Weights of a small autoregressive pixel model: trained on retinal OCT scans (Kermany 2017), 24607 training examples.
Rows from block 2, named by matrix and row number. Rows with one number belong to one attention dimension. Each number is 128 + 24 x the weight over the matrix's rms, rounded and kept within 0 to 255. All counts start at 0.
# q: attention query, key and value (stacked) (model.blocks.2.attn.qkv.weight, 384x128, the q third), inputs 43-85
# k: attention query, key and value (stacked) (model.blocks.2.attn.qkv.weight, 384x128, the k third), inputs 43-85
q.18 [107 109  64 110 150  98 143 121 110 141 159 116  93 141  96 144 163 115 154 151 167 109 114 159 149 150 153 124 112 137 125 143 139 136 147  98 115 126 113 143 131 152 111]
k.18 [114 109 146 138  95 157 120 113 106 117 119 175 126 126 124 129 152 122  80  91 128 139 127 163  90 107 129 123 143  87 139 136  96 149 160 134 140 137 144 123 142 115 148]
q.19 [113  96 123 140 111 117 138 119 109 120 141 113 103  91 122 124 124 116 159 113 164 108 121 134 127 108 145  89 114 175 117 105 131 112 147 107 158 141 106 170 124 146 152]
k.19 [118 111 133  92 118 142 162 192 101 199 163 150 138 104 174 123 105 144 104 107 140 139 106 116 137 141 123 108 121 141  84 151 150 123 118 108 171 139 124 105 102 178 138]
q.20 [169 143 137 153 174 144  99 135 117 124 149 119 117 113 116 141 137 146 123 121 124 157  94 121 130 137 109 110 120 141 157 187  89 163 143 150  81 135  84 122 163 112 126]
k.20 [165  97 100  98 116 100 139 131 134 147 118 123  93 117 123 136 107 108 125  97 118 108 134 101 139  95 126 106 123 125 100 105 147 106 127 125 126 123 116 157 163 117 143]
q.21 [152 114 117 130 123 107 141 122 125 155 101 137 100 118  90 102 128 125 119 104 141 121 155 114 139 100 116 123 152  96 120 150 122 116 124 149  87 109 118 121 113 138 131]
k.21 [118 108 110 128 107 112 109 123 175 151 174 132 112 113 118  96 102 132 146 179 124 119 136 127  84 135 133 123 142 143 128 116 145 122 143 113 147 126 131 165 141 115  77]
q.22 [ 94 119 190 134 115 105 119 137 115 126 150 138 127 138 153 114  83 147 100 105 159  96 154 132 104 159 119 125  97 155 141 164 117 152 139 156 150 146 128 177 139 145 116]
k.22 [107 133 139 113 107 128 126 124 114 156 132 162 131 123 112 162 146 111 106 100 101 141 136 132 118 123 123 118 100 164 113 125  99  88 167 126 137 114 118 130 126 150  85]
q.23 [101 151 147  84 108 114 117  85 147 160 125 103 108 147 111 103 172 105 138 116 146 179 148 112 123 144 139 139 113 140 121 118 180 119 128 135 108 118 117 167 115 163 161]
k.23 [135 157 145 112 144 157 130 110  85 144 138 121 155 135  83 126 154 150  93 159 175 144 138 100 122 154 160  97 149 138 102 116 125 147  96 115 149 145 127 136 113 121 169]
q.24 [117 121 114 154 155 113 131 130 106  92 128 126 159 120 135 130 143 153 149 113 123 117 156 154 109 116 151  89 107 113 144 117 107 102 135 166 139 107 161 159 116 168 100]
k.24 [120 101 158  91 145 141 110 171 125 135 119 150  92 104 114 113 101 151 156 122 118 118 134 144 143 151 144  85 101 122 125 150 115 114 133 170 105 112 146  95 127 138 135]
q.25 [104 123 136 146 130 103 113 123  97 122 135 131 116 142  62 136 122 145 135 146 116 113  98 145  99 119 121 123 127 135 124 119 127 111 100 164 183 110 125 158 128 108 111]
k.25 [136  93 139 121 102 138 122  93 138  97 122 131 137 139 152 143 131  82 123 138 121 107 136 156  90 142 136 141 156 171 151 127 160 120 110 167 161 111 104  82 130  95 147]
q.26 [163 122 168 140 190 131  96 120 137 157 162 139 176 173 152 145 150 165 109 174 164 128 125 181 149 119 101 134 131 119 140  93 132 117  96 106 105 149 135 142 156 144 110]
k.26 [107 144 134 156  90  75 102 133  79 112  81 137 134 151 121 115 149 129 124 115 108 109 134 102 122 125 139 102 135  91  87 135 151 153 116 144 160 138 119 106  92 134 148]
q.27 [163 147  87  95 147 125 152 141 126 153 173 156 151 124 113 138 140 158 126  81 136 125 153 128  92 125 125 156 127 100 141  97  94 130 108 174 130 123 166 131 135 125 169]
k.27 [172 125  96 153 109 161 145 126 173 106 146 121 123 156 120 142 124 107 145 111 141 104 140 128 132  88  92 117 158 124 112 115 144 144 129 124 114 158 131 169 128 149 104]
q.28 [154 117 115 160  79 132 129 147 140 159 103 135 152 154 150 120 196 135 133 143 126 141 142 155 133 124 134 140 126 103  96 137 151 108 144 107 133 140 186 142  89 144 116]
k.28 [130 180 133 134 157 121 116 165 112  89 111 139 125 157 120  95 138 113 116 121 118 155 118 143 107 102 150  64 146 147  93 147 125 123 144  89 121 110 154 134 133 105  60]
q.29 [117 160 155 121 135  82 135 126 146 157 134 151 153 132 136 143 106 131 144 127 132 148 149 104 120 131 132 136 159 163 106 130 163 109 177 170 113 109 116 117 139 132 113]
k.29 [ 80 129 161 144 119 115 125 113 154 113 184 131 147 146 158 139 123 122 124 165 117 127 158 131  96 129 172 105  80 154 147 114 104 106 111 141 128 146 143 146  87 105 119]
q.30 [131  88 134 157 142 110 130 133 165  92 118 121 150 145 138 153  74  93 150 141 116 156 139 141 111 157  89 131 116 125 134 147 123 150 139 119 115 146 142 146  88 112 128]
k.30 [145 135 137 131 108  99  90 125 161 168  94 138 153 123 113 125 159 130 118 166 101 128 150 122 120 111 139  92 109 120 122 140 103  99 123 109 138 133 157 122 100 152  96]
q.31 [137 114 102 119 162 162 146 117 151 100 131 104 145 174 141 125 124 100 116 148 115 142 146 111 139 107  99 124 124 148 170 113 159 101 116  97 100 106 122  94 141 140 130]
k.31 [167 111  93 138 114 139 121 114  85 116 133  86 151 108 147 110 133 126 120  89 125 127 116 129 122  90 126 146  99 114  80 103 128 163 172 178 146  91 159 150 116 114 114]
q.32 [172 163 123 142 126 165 119 159 118 123  82  80 106 102  85  92 146 118 139 139 145 156 136 123 126 121  86 145 116  91 116 152  79 155 135  86 132 150 155 124 133 129 132]
k.32 [110 108  86 127 128 107 128 156  83 135 107  75 131 135  75 120 139 142 108  62 114 164 131  98 145 139  88 129  70 126 135 149  82 121 115 118 114 129 150 166 166 150 190]
q.33 [154 126 113 133 105 119 121 107 117 136 114 162 138 103  76 122  99 140 152 106 129  85 126 112 132 139 114 127 160 151 130 111 126 153 109 140  88 125 154 106 125 150 187]
k.33 [133 114 131 118 173 139 152 101 125  73 127  98 115 117 137  99 133 129 135 110 146 130 121 161  81 144  89 187  83 128 174 151 160 177 137 104 129 137 164 169  91 158 116]
q.34 [125 101 121 122 112 123 142 147 137 126 158 153 119 122 109  71  87 105 139  92  94 157 122 114 124 111 102 136 127 118 131 108 142 109  68  86 187 129  99 116 145 160  88]
k.34 [141 153 119 101 122 129 120 142 140 116  81 138 131 113 129  92 127 123 160 145 145  93 118 172 129 200 114 111 137 132 170 133 150 137 139 138 154 131 110 124 101 201 120]
q.35 [145 112  76 115 101 150  90 143 124 148 135 161  84 170 124 105 148 172 153 119 143 129  53 111 120  87 108 118 136 101 152  64 124 102 131 150 128 169 121 156 107 111 137]
k.35 [114 103 134 134 133 131  91  74 130 155 125 119 101 138 140  99 134 145 157 106 109 140 136 116 131  92  90 106 111 117  98 137 134 144 134 130 115 109 131  74 100 110 113]
q.36 [130 126 134  96 121  93 135  99  90 129 125 137 104 172 128 122 148 102 128 167 170  91  88  99  93  96 144 118 119 122 131 142  99 121  97 163 160 127  97 131 121 112 122]
k.36 [154 114 122  89 126 141 139 138 144 164 168 133 112 149 113 125 111 137 149 107 135 106 130 105 109 107 145  92 140 142  92  81 115 180 165 169  94  60  89 149  66 170 122]
q.37 [152 123  90 118 132 153 100  98 130 165 132 143 166 115 146 111 153 123 128 176 123 151 119 117 118 148 172 101 147  86 136  90 141 137 105 129  96 160 149 115 129 110  77]
k.37 [103 117  92  83 119 135 145 163  99 166 150 110 120 124 105 119 131 159 109 113 141 136 149 145 128 135 158 131 141 120 131 117 127  75 121 135 101 145 160 107 104 124 133]
q.38 [119 146 135 131 129 105 141 118 131  89 152 154  80 114 138 122 131 161 145 117 100  93 122 132 132 165 127 144 125 126 152 124 134 177 138 142 142 111 151 153 101 190 108]
k.38 [ 98 120 100 115 126 129 135 164 151 117 144 144  94  94 169 120 109 133 172 129 111 129 146 134 106  89 164 119 107 134 116 146 156 151 100 125 135 116 129 122 134 138 101]
q.39 [121 126 126 120 153 147 158 160 184 180  87 132  95 114 125 105 127 138 137 153 110  97 159 144 129 149  80 128  95 114  92 121 127 153 130 134 135 148 130  85 132 142 118]
k.39 [105  96 133 170  78 143 133 158 143  95  99 122 159 131 111 131 102 111 125 143  72 137 110 124 143 111 104 146 102 142 135 133 135 144 130 110 156  99  99 100  99 117 112]
q.40 [125 144 159 165  90 174 105 105  99 147 143 123 145 138 119 151 123 124 143 179 120 137 132 138 157 127 167 145 116 146 163 132 143 121 146 109 123 135 130  93 140 119 134]
k.40 [101 165 135 122 131 139 176 106 124 169 114 121 125 168 111  91 175 106 138 163 124 139 113 129 133 121 159 107 103 125  99 115 124 170  97 128 136 115 170 133 104  95 156]
q.41 [103 142 109 128 108 140 116 197 111 170 145 117 116 123 125  58 126 149 134 126 111 164  90 161 125 142 175 125 169 105  85 130 167 126  91 154 158 130 128  74 113 153 125]
k.41 [150 122 124 132 151 141 133 125 143 141 112 141 132 117 138 117  80 115 107 117 119 161 111 188 124 101  92 140 177  90 166 136 148 107 118 104  97 122 187 151 151 144 139]
q.42 [162 128 157 158 110 132 107 119 174 128 128 111 123 140 135 110 133 134 119  87 135 148 118 147 136 141 120 144 209 150 148 139 152 128 128 147 125 124 135 117 133 123 105]
k.42 [152 112  79 112 143 147 154 122 110 124 135  91 159 139 108  97 156 139 129 174  96 121 147 152  90 133 125 125 144 133 110 134 120  84 107 106  83 152 116 104 130 109 101]
q.43 [ 93 100 162 110  99 113 105 141 112 118 119 147 117 125  98 124 109 144 146 117 118 103 111 170  89 110  93 100 137 117  90 148 100  94 123  92 110 138 118 117 112 113 138]
k.43 [103 133  89 156 145  80  50 140 154 123 129 111 106 114 146 123 101  96 161 126 108 140 179 140 105 153 115 135 142  95 116 176 108 156 117 136 150 114 107  71 115 134  90]
q.44 [ 92 154 156 148 106 151  89 125 134 131 177 121 116  96 147 158 160 141 125 145 118 133 141 147 159 115 128 144 147  92 131 126 146 144 102 165 147  89 117 166 144  84  95]
k.44 [108 152 120 110 111 124 146 166 148 130 125 151 110 101 119 107 110 106 131 155 121 153 159  93 181 124 166 145 153 106 106 127 125 161  84  96 132 151 103 179  95  91 127]
q.45 [ 85 117 169 109 155 133 153  77 100 109 129 128 132  97 134  79 176 115 109 125 116 106 127 132 110 147 112 111 121 148 137 123 165 127 119 139 107 107 164 121  87  94 115]
k.45 [122 113 129 118  95 137 142 136 124 163 123 165 101 136  93 183 135  88 133 145 152 125 130 144 162  84 133  96 134 146 126 185 150 107 120  81 128 139 111 160 117 109 118]
q.46 [103 111 143 127 137 164 162 112 116 130  74 132 114 110  93 112 138 117 121 113 107 135 141 130 138 116  87 143 130 108 122 162 168 129 103 157 153 118 106 104 147 129 162]
k.46 [111 134 141 172  97 126 109 100 113 148 157 118 134 118 145 111  82 142 139 127 152 137  91 128 144 130 135 128 148 117 117 131 118 135 111 150 136 151  91 104 137 178 100]
q.47 [ 89 130 110 139 182 145 104 144 112 163 169 153 143  97 134  81 175 128 103 125 165 111 120 128  82 115 104 165 135 106 115 151 149 123 111 112 133 116 154 177 146 106 111]
k.47 [134 140 103 129  89 140 110 115 174 130 143 141  93  54 144 129 160 147 101  94 137 165 139 106  84 144 144 100 122 142  77 120 109 188 134  97 145 192  83 148 110  86 165]
q.48 [180 113 112  97  90 117 115 107 130 162 119 157 103 164  89  98 100 108 119 127 110 106 155 145 153 143 132 117 101 159 107 107 133 163  81 145 124 130 102 109 128  88 108]
k.48 [102 140 113 107  91 126 118 164 108 121 119 170  99 139 112 110 131 115 108 129 121  74  88 139 116 134  88 105 118 131 154 146 165 122 112 194 144 137 111 122 130 123 101]
q.49 [126 174 122  93 122 139 100 111 194 140 129 106  98 135  96 147 131 143 131 114 103 131 135 121 139  93 128 123 139 117 136 133 119 132 143 113 127 107 161 145  93 115 160]
k.49 [144 127 176 118 111  97 107 128 108 144 124 109 102 129 105 113 127 144  88 115 122 130 110 113 106 162 134  95 120 116 109 124 137 125 145 101 142 147 204 128 140 151 131]
q.50 [128 102 100 148 151 132 134 126 159  91 112 145 141 114 124 116 160  90 150 113  99 131 143 145 151 169 124 130 149 136 177 127 111 122 103 164 117 129 130 123 159 109 122]
k.50 [103 125 142  82  94 128 106 115 135 124 154 172 162 138 136 115 104  92  94 169 111 126 104 118 113  93 123 141 108 116 137 153 113 144 103 142 132 147 151 111 138 141 105]
q.51 [121  89 131 158 136 151  64 103 169 129 142 146 116 152 135 149 106 126 157 119 142 163 113 120 116 156 129 171 102 109 160 157  92 114 118 130 113 101 182  89 103 136 115]
k.51 [106 120  78 143 110 126 124 113  79 103 129  92 128 135 159 126 159 124 116 126 110 118 149 137 133 132 184 115  97  97 145 135 119 119 160 138 116 128  97 178 117 151 110]
q.52 [128 140 135 134 127 118 122 112 128 135 163 183 163  97  98 133 100 174 104 139 115 128 126 105 121 132 145 156 149 114  91 143 160 102 134 163 103 144 104 131  88  90  85]
k.52 [121  99 173 130 152  85 122 136  96 135 151 107 136 130 132 116 128 109 120 127 145 143 122 112 103 115 192 140 119 146 147 121 136 100 134 172 112 127 142 154 136  95 142]
q.53 [132 178  89  81 136 149 161 134 145 131 128 134 128 163 159 105 119 104 121 125  95  98 105 121  85  86 116 156 167 132 130 125 137 150 115 128 127 142 159 144 101 142 112]
k.53 [144 144 113  89 125 127 102 144  98  95 147 158  92 113 123  81 134 121 138 158 191 133 150 117 149 134 117 153 147 155 134  99 172 135 103 158 135 140 127 156 112 139 128]