From a checkpoint of a small autoregressive pixel model: width 128.
Rows from block 2 of a small autoregressive pixel model, named by matrix and row number. Rows with one number belong to one neuron. Each number is 200 + 40 x the weight over its row's rms, rounded and kept within 0 to 999. All counts start at 0.
After each neuron's rows are labels from the 100 images, of 14976, where the neuron reaches its highest value: "top examples" is what is common among them. Only what is clearly more common there than usual is listed. The data: retinal OCT scans (Kermany 2017). In brackets: how many of the 100.
# fc1: MLP up (model.blocks.2.mlp.fc1.weight, 256x128), inputs 0-127
# fc2: MLP down (model.blocks.2.mlp.fc2.weight, 128x256, transposed), outputs 0-127

fc1.207,193,277,265,174,188,226,110,203,215,239,140,194,175,216,126,251,187,185,231,143,200,250,262,223,204,182,214,157,226,236,156,275,226,280,200,227,175,184,166,248,217,205,246,175,143,175,166,175,181,164,285,233,221,186,217,206,153,196,220,225,200,219,143,229,153,244,229,234,256,199,206,136,220,121,114,263,221,152,216,250,179,196,198,247,181,191,253,202,206,287,219,228,242,152,181,178,252,244,291,169,158,154,187,163,177,218,223,182,218,219,148,229,275,208,278,219,190,165,254,246,187,184,167,228,246,179,223,147
fc2.207,186,156,248,194,205,204,234,222,209,276,211,178,213,191,288,207,224,258,182,204,194,143,196,204,242,215,174,175,219,166,221,231,202,252,206,256,169,256,196,207,147,270,169,153,216,201,173,194,193,103,200,268,208,219,182,189,210,194,237,106,123,151,191,206,168,252,233,152,154,261,240,254,183,160,219,143,130,189,112,176,182,217,147,179,148,204,168,172,251,133,177,214,215,286,197,264,234,250,198,219,233,183,228,183,170,271,256,167,123,182,244,179,168,203,206,203,266,148,182,197,152,228,199,238,282,128,209,208
top examples: finding: diabetic macular edema (54)

fc1.115,157,263,135,147,144,196,168,218,258,193,126,186,229,194,183,243,141,234,212,219,168,198,213,235,149,139,216,192,113,159,164,214,195,182,169,144,202,146,265,179,180,253,188,209,143,224,203,246,249,207,225,197,145,169,205,247,178,210,184,192,186,140,208,249,256,186,176,134,170,164,268,187,151,204,187,206,202,188,165,114,213,161,129,219,183,241,174,220,140,203,158,109,235,280,198,148,257,162,230,199,272,252,225,184,184,261,175,203,221,130,200,183,202,171,155,175,205,166,279,226,147,237,285,194,199,226,235,247
fc2.115,288,206,255,186,226,153,91,134,220,173,224,225,130,225,202,234,207,157,181,244,233,163,287,153,226,207,191,189,219,167,170,108,174,234,208,260,197,188,237,184,217,186,249,226,208,112,243,253,159,243,247,197,226,225,295,213,222,170,193,204,172,226,144,219,144,202,188,223,186,192,165,217,248,158,201,151,194,205,217,195,158,236,269,197,154,155,196,233,258,250,202,229,208,115,201,217,131,168,194,235,209,151,242,149,189,273,179,207,200,220,122,284,179,183,205,243,208,183,223,180,245,193,119,154,225,206,177,151
top examples: finding: choroidal neovascularization (62)

fc1.133,170,138,161,196,200,216,113,237,231,202,242,263,187,217,218,105,174,320,201,279,144,141,107,167,165,202,218,229,174,204,235,237,242,270,243,231,226,251,160,181,194,225,224,194,203,110,191,192,152,208,190,224,251,181,257,244,274,211,216,248,166,129,226,168,260,173,262,219,240,124,179,214,184,211,154,152,207,219,172,180,232,176,189,270,185,188,201,186,223,211,182,219,203,204,169,268,175,154,157,152,203,177,215,193,244,187,128,205,234,240,193,180,175,180,183,218,264,223,226,129,173,207,187,145,207,182,189,278
fc2.133,243,198,162,239,177,251,239,205,218,177,208,122,244,243,161,198,314,163,154,178,290,173,247,244,190,254,205,179,243,194,257,216,201,174,168,243,97,210,269,185,186,234,205,262,243,175,256,158,203,157,269,193,144,224,81,228,171,216,162,165,159,236,146,207,223,242,194,192,182,212,189,217,221,187,229,180,231,240,173,179,166,245,213,189,254,253,245,210,134,144,243,192,195,170,232,240,253,228,236,170,204,183,252,212,202,145,197,146,187,232,227,171,173,260,146,226,184,151,261,253,191,181,229,273,217,198,211,157
top examples: finding: diabetic macular edema (30)

fc1.162,174,243,206,146,162,217,173,195,196,194,207,231,260,211,251,190,228,200,234,248,293,257,211,187,178,182,154,216,206,185,159,155,208,131,239,151,199,237,234,210,128,255,132,132,254,207,151,223,193,193,159,149,235,160,207,206,282,179,170,132,170,258,207,211,198,186,185,219,191,243,202,180,224,204,143,209,254,201,254,153,247,229,146,302,144,280,159,187,157,268,225,191,247,224,192,183,197,195,157,202,228,180,209,269,214,134,173,199,297,241,188,149,233,209,225,218,218,159,268,201,156,165,234,289,274,212,208,210
fc2.162,200,166,216,144,179,212,240,219,115,159,184,207,153,219,209,208,182,177,151,182,177,130,193,224,184,223,181,239,138,243,157,215,138,248,205,231,125,234,148,239,271,274,254,206,199,198,273,183,235,229,229,247,191,239,275,181,124,154,201,202,148,166,229,264,222,232,210,116,185,212,175,199,201,200,256,204,129,219,181,207,125,193,241,131,174,142,227,155,180,152,208,218,149,120,220,258,196,233,203,214,118,182,255,182,169,252,260,191,122,168,221,217,195,186,180,158,129,169,138,202,251,217,159,201,188,207,160,221
top examples: finding: choroidal neovascularization (74)

fc1.8,202,143,178,188,164,143,154,268,197,189,254,221,214,179,188,139,195,157,125,202,185,226,192,151,172,196,150,192,194,230,270,243,217,270,168,145,297,243,235,156,162,168,207,153,178,186,223,235,195,148,310,234,215,221,234,254,154,152,173,190,169,196,153,219,155,227,296,229,177,298,193,218,218,149,193,217,171,246,267,155,234,251,180,274,222,195,259,175,205,234,186,158,145,208,185,188,276,202,164,193,201,181,228,190,216,192,189,259,192,221,155,241,226,160,226,221,248,294,171,197,127,166,224,185,219,225,197,244
fc2.8,168,216,190,182,180,203,195,176,143,233,99,235,111,229,224,248,187,239,181,142,270,213,193,150,248,220,254,185,233,182,212,223,207,201,213,266,265,143,245,184,146,171,168,225,170,259,225,212,260,165,167,266,214,159,201,173,251,201,182,217,196,265,217,160,178,242,170,201,262,225,182,221,202,169,167,133,279,217,196,179,234,236,199,154,206,270,135,162,219,165,200,258,201,156,263,132,157,255,259,192,232,141,253,239,227,183,210,210,260,253,131,187,187,208,136,171,172,237,180,103,203,172,230,204,185,163,256,176
top examples: finding: choroidal neovascularization (59)

fc1.84,163,150,157,144,124,184,159,142,261,206,164,259,176,221,214,192,266,151,122,160,216,243,215,216,206,197,230,158,193,219,152,206,161,246,184,130,219,219,247,139,223,210,206,216,200,215,224,235,203,317,229,182,203,180,105,269,225,182,219,180,184,219,165,174,129,192,210,222,196,155,104,214,158,174,162,239,239,224,188,167,216,220,217,164,191,204,240,198,209,233,121,162,190,196,275,222,178,182,208,175,244,221,273,225,154,223,201,180,203,213,229,265,215,161,101,150,186,208,137,271,221,205,202,234,256,297,214,210
fc2.84,186,184,212,218,258,197,194,304,166,257,213,210,199,154,186,205,217,217,195,184,223,188,208,247,169,198,174,245,225,186,181,231,253,221,154,174,212,244,183,237,262,180,211,209,247,229,162,214,185,172,244,275,253,152,261,245,273,177,229,183,146,189,136,102,190,144,165,238,140,217,311,184,258,180,153,191,274,232,189,246,247,170,136,182,229,170,193,208,197,170,202,258,232,206,227,180,201,203,167,247,196,196,103,170,204,214,190,156,166,212,214,144,231,230,251,281,285,170,284,160,233,215,222,261,163,154,216,225
top examples: finding: diabetic macular edema (49)

fc1.7,168,258,201,219,193,162,201,189,217,288,249,241,199,195,169,216,155,213,232,166,239,210,218,213,210,206,239,230,148,137,158,212,167,181,229,128,235,124,244,265,233,194,168,270,165,184,234,216,204,328,241,190,202,139,193,170,222,183,135,182,174,194,270,262,117,213,193,270,232,167,162,258,245,167,170,248,176,147,136,253,218,154,188,215,241,239,232,265,163,207,233,205,243,224,207,168,218,246,164,180,193,141,213,152,284,138,213,228,142,137,153,242,243,168,182,181,245,204,210,252,239,227,194,184,168,183,197,232
fc2.7,231,199,156,188,181,170,171,166,131,182,151,218,278,229,229,191,205,186,168,224,223,249,135,225,193,244,258,126,234,254,180,196,192,255,145,191,226,237,195,170,220,161,249,211,238,266,228,189,158,165,193,196,143,238,254,260,272,186,250,211,168,267,242,155,276,142,204,215,265,228,221,168,209,211,247,244,264,145,257,158,290,236,212,105,162,198,158,157,263,199,168,203,180,204,189,242,112,162,178,145,161,161,222,236,190,223,188,228,249,251,182,192,153,214,156,240,212,190,210,191,130,215,185,159,233,177,146,181
top examples: finding: diabetic macular edema (56)

fc1.183,165,249,225,213,207,209,195,145,277,225,223,256,100,145,206,167,255,204,222,214,231,148,200,267,195,202,257,232,178,141,253,232,216,198,206,206,169,142,166,235,173,199,169,162,163,119,240,151,175,140,195,169,121,146,207,172,221,154,209,155,207,300,204,152,232,167,188,177,149,156,281,146,237,213,201,182,183,217,226,130,253,191,139,187,186,188,185,143,207,169,172,173,239,206,198,141,114,244,220,197,165,244,159,239,177,242,287,164,220,230,189,180,240,176,172,198,237,262,145,187,236,152,167,241,230,186,145,228
fc2.183,286,166,231,267,129,181,251,224,226,106,217,167,285,238,187,231,240,195,217,193,156,268,189,212,139,173,226,158,216,248,218,224,202,238,199,222,254,165,114,172,243,205,182,235,227,241,177,174,217,213,109,250,182,250,188,311,235,217,275,238,217,178,198,224,190,231,170,252,254,136,137,233,138,202,117,207,249,215,178,223,184,223,204,170,172,190,187,252,176,265,239,242,230,159,180,197,235,194,227,188,193,261,161,178,269,219,208,215,192,220,240,218,167,161,175,141,213,170,230,189,261,222,144,136,198,175,183,206
top examples: finding: choroidal neovascularization (65)

fc1.238,186,162,278,223,181,182,207,204,198,187,236,197,201,118,116,187,165,203,170,200,180,161,165,203,184,216,193,222,249,175,186,215,224,196,162,155,231,150,111,238,220,200,197,170,108,158,252,216,223,195,196,201,160,206,219,140,180,213,239,123,234,198,258,239,155,172,155,209,198,254,212,161,212,174,285,290,175,233,227,235,169,197,200,218,168,245,268,196,220,276,228,99,192,239,265,256,189,184,200,191,202,240,229,241,126,253,213,203,225,217,260,108,219,225,127,200,194,282,151,129,225,267,179,235,206,228,195,184
fc2.238,237,243,223,184,241,184,208,229,260,224,207,246,217,121,244,163,221,168,188,200,98,196,253,246,177,225,233,215,197,154,214,193,231,211,221,208,296,142,152,184,199,176,200,191,128,216,263,223,171,212,184,174,292,124,166,175,198,180,179,237,193,224,267,269,166,213,216,139,186,173,202,178,143,191,279,225,115,228,152,182,158,103,206,225,256,187,227,149,128,224,157,213,163,222,186,171,204,184,218,291,198,217,223,269,151,219,234,207,113,200,209,208,185,226,148,258,215,230,228,235,162,157,221,227,175,238,175,250
top examples: finding: choroidal neovascularization (81)

fc1.214,152,190,170,220,110,243,217,229,219,219,183,164,207,207,205,197,231,163,216,205,191,196,135,214,217,254,246,169,159,168,145,239,161,209,253,164,194,160,212,200,219,239,201,205,214,121,299,264,165,154,186,137,194,171,215,186,161,173,251,212,199,230,275,187,193,162,103,225,227,227,184,204,166,142,189,230,90,186,231,196,222,138,146,263,197,132,130,127,166,147,263,193,219,212,210,261,265,133,186,227,159,247,242,207,227,160,175,174,231,161,219,157,221,162,285,216,174,206,209,226,161,177,270,183,160,190,251,216
fc2.214,215,213,193,126,206,225,238,153,201,277,160,201,251,193,227,146,128,220,179,235,230,144,207,131,283,151,72,238,216,169,190,134,210,140,151,167,146,146,220,206,167,199,220,184,194,209,149,238,218,170,147,183,217,191,210,182,181,210,193,166,266,174,179,147,163,160,234,196,163,259,278,180,188,276,237,152,207,180,186,212,225,267,197,214,269,265,217,201,184,212,185,118,136,247,149,209,210,160,178,209,226,226,218,106,191,199,280,229,189,246,167,190,181,222,178,183,199,188,122,240,198,211,135,180,249,188,211,223
top examples: finding: diabetic macular edema (39)

fc1.135,190,256,188,205,178,167,216,209,147,207,108,229,177,239,211,229,182,137,246,177,197,233,282,237,235,270,273,224,187,272,119,168,133,137,258,252,106,198,127,232,148,211,243,204,205,188,177,184,152,216,205,197,201,221,149,187,213,194,172,202,253,223,208,147,228,122,214,191,178,183,211,103,135,182,242,172,124,145,207,201,256,228,215,207,150,171,230,130,197,252,211,227,218,125,171,225,149,172,128,186,275,185,193,143,189,170,128,245,203,201,167,180,197,229,191,159,190,156,168,176,210,219,234,219,212,198,223,223
fc2.135,247,181,186,224,184,204,257,212,201,220,186,239,241,181,149,171,184,252,172,252,135,171,94,154,255,201,227,166,221,231,231,179,159,182,193,210,275,117,248,132,220,156,170,202,215,174,244,237,218,205,295,216,214,204,227,201,208,182,216,165,168,161,188,187,208,270,239,241,234,206,165,262,212,154,210,153,232,295,237,148,172,149,198,239,280,246,182,145,191,209,231,219,229,207,264,128,283,168,218,288,233,166,245,213,239,251,186,208,199,254,125,222,196,193,181,246,201,189,165,248,188,186,163,209,254,141,197,142
top examples: finding: diabetic macular edema (30)

fc1.200,176,238,199,216,238,177,245,184,276,210,166,206,140,174,219,172,216,222,190,217,217,176,241,269,172,261,196,221,232,143,243,228,149,188,182,209,235,247,184,196,211,112,229,223,201,207,176,253,251,107,205,180,230,233,236,173,251,169,207,226,213,239,214,273,160,160,215,171,141,219,206,236,166,235,197,205,164,225,252,165,168,187,171,181,230,122,297,255,233,200,195,129,264,354,175,179,217,221,228,207,210,230,208,186,176,191,235,193,239,222,246,164,122,200,246,224,208,210,246,150,207,169,277,222,148,197,239,291
fc2.200,205,157,267,236,201,191,235,208,168,187,228,239,184,240,221,189,167,126,202,135,235,203,221,188,223,210,163,151,201,183,182,164,239,166,219,194,218,154,200,190,145,246,168,211,220,214,197,262,219,222,271,210,218,161,157,173,256,306,257,112,181,134,176,140,110,195,249,170,163,219,220,131,232,209,243,173,195,203,235,204,222,224,201,250,222,273,158,266,214,144,144,212,225,199,199,194,224,112,195,214,114,220,196,275,241,220,127,224,230,202,198,196,175,180,231,126,208,307,224,139,209,242,176,227,235,221,178,131
top examples: finding: choroidal neovascularization (82)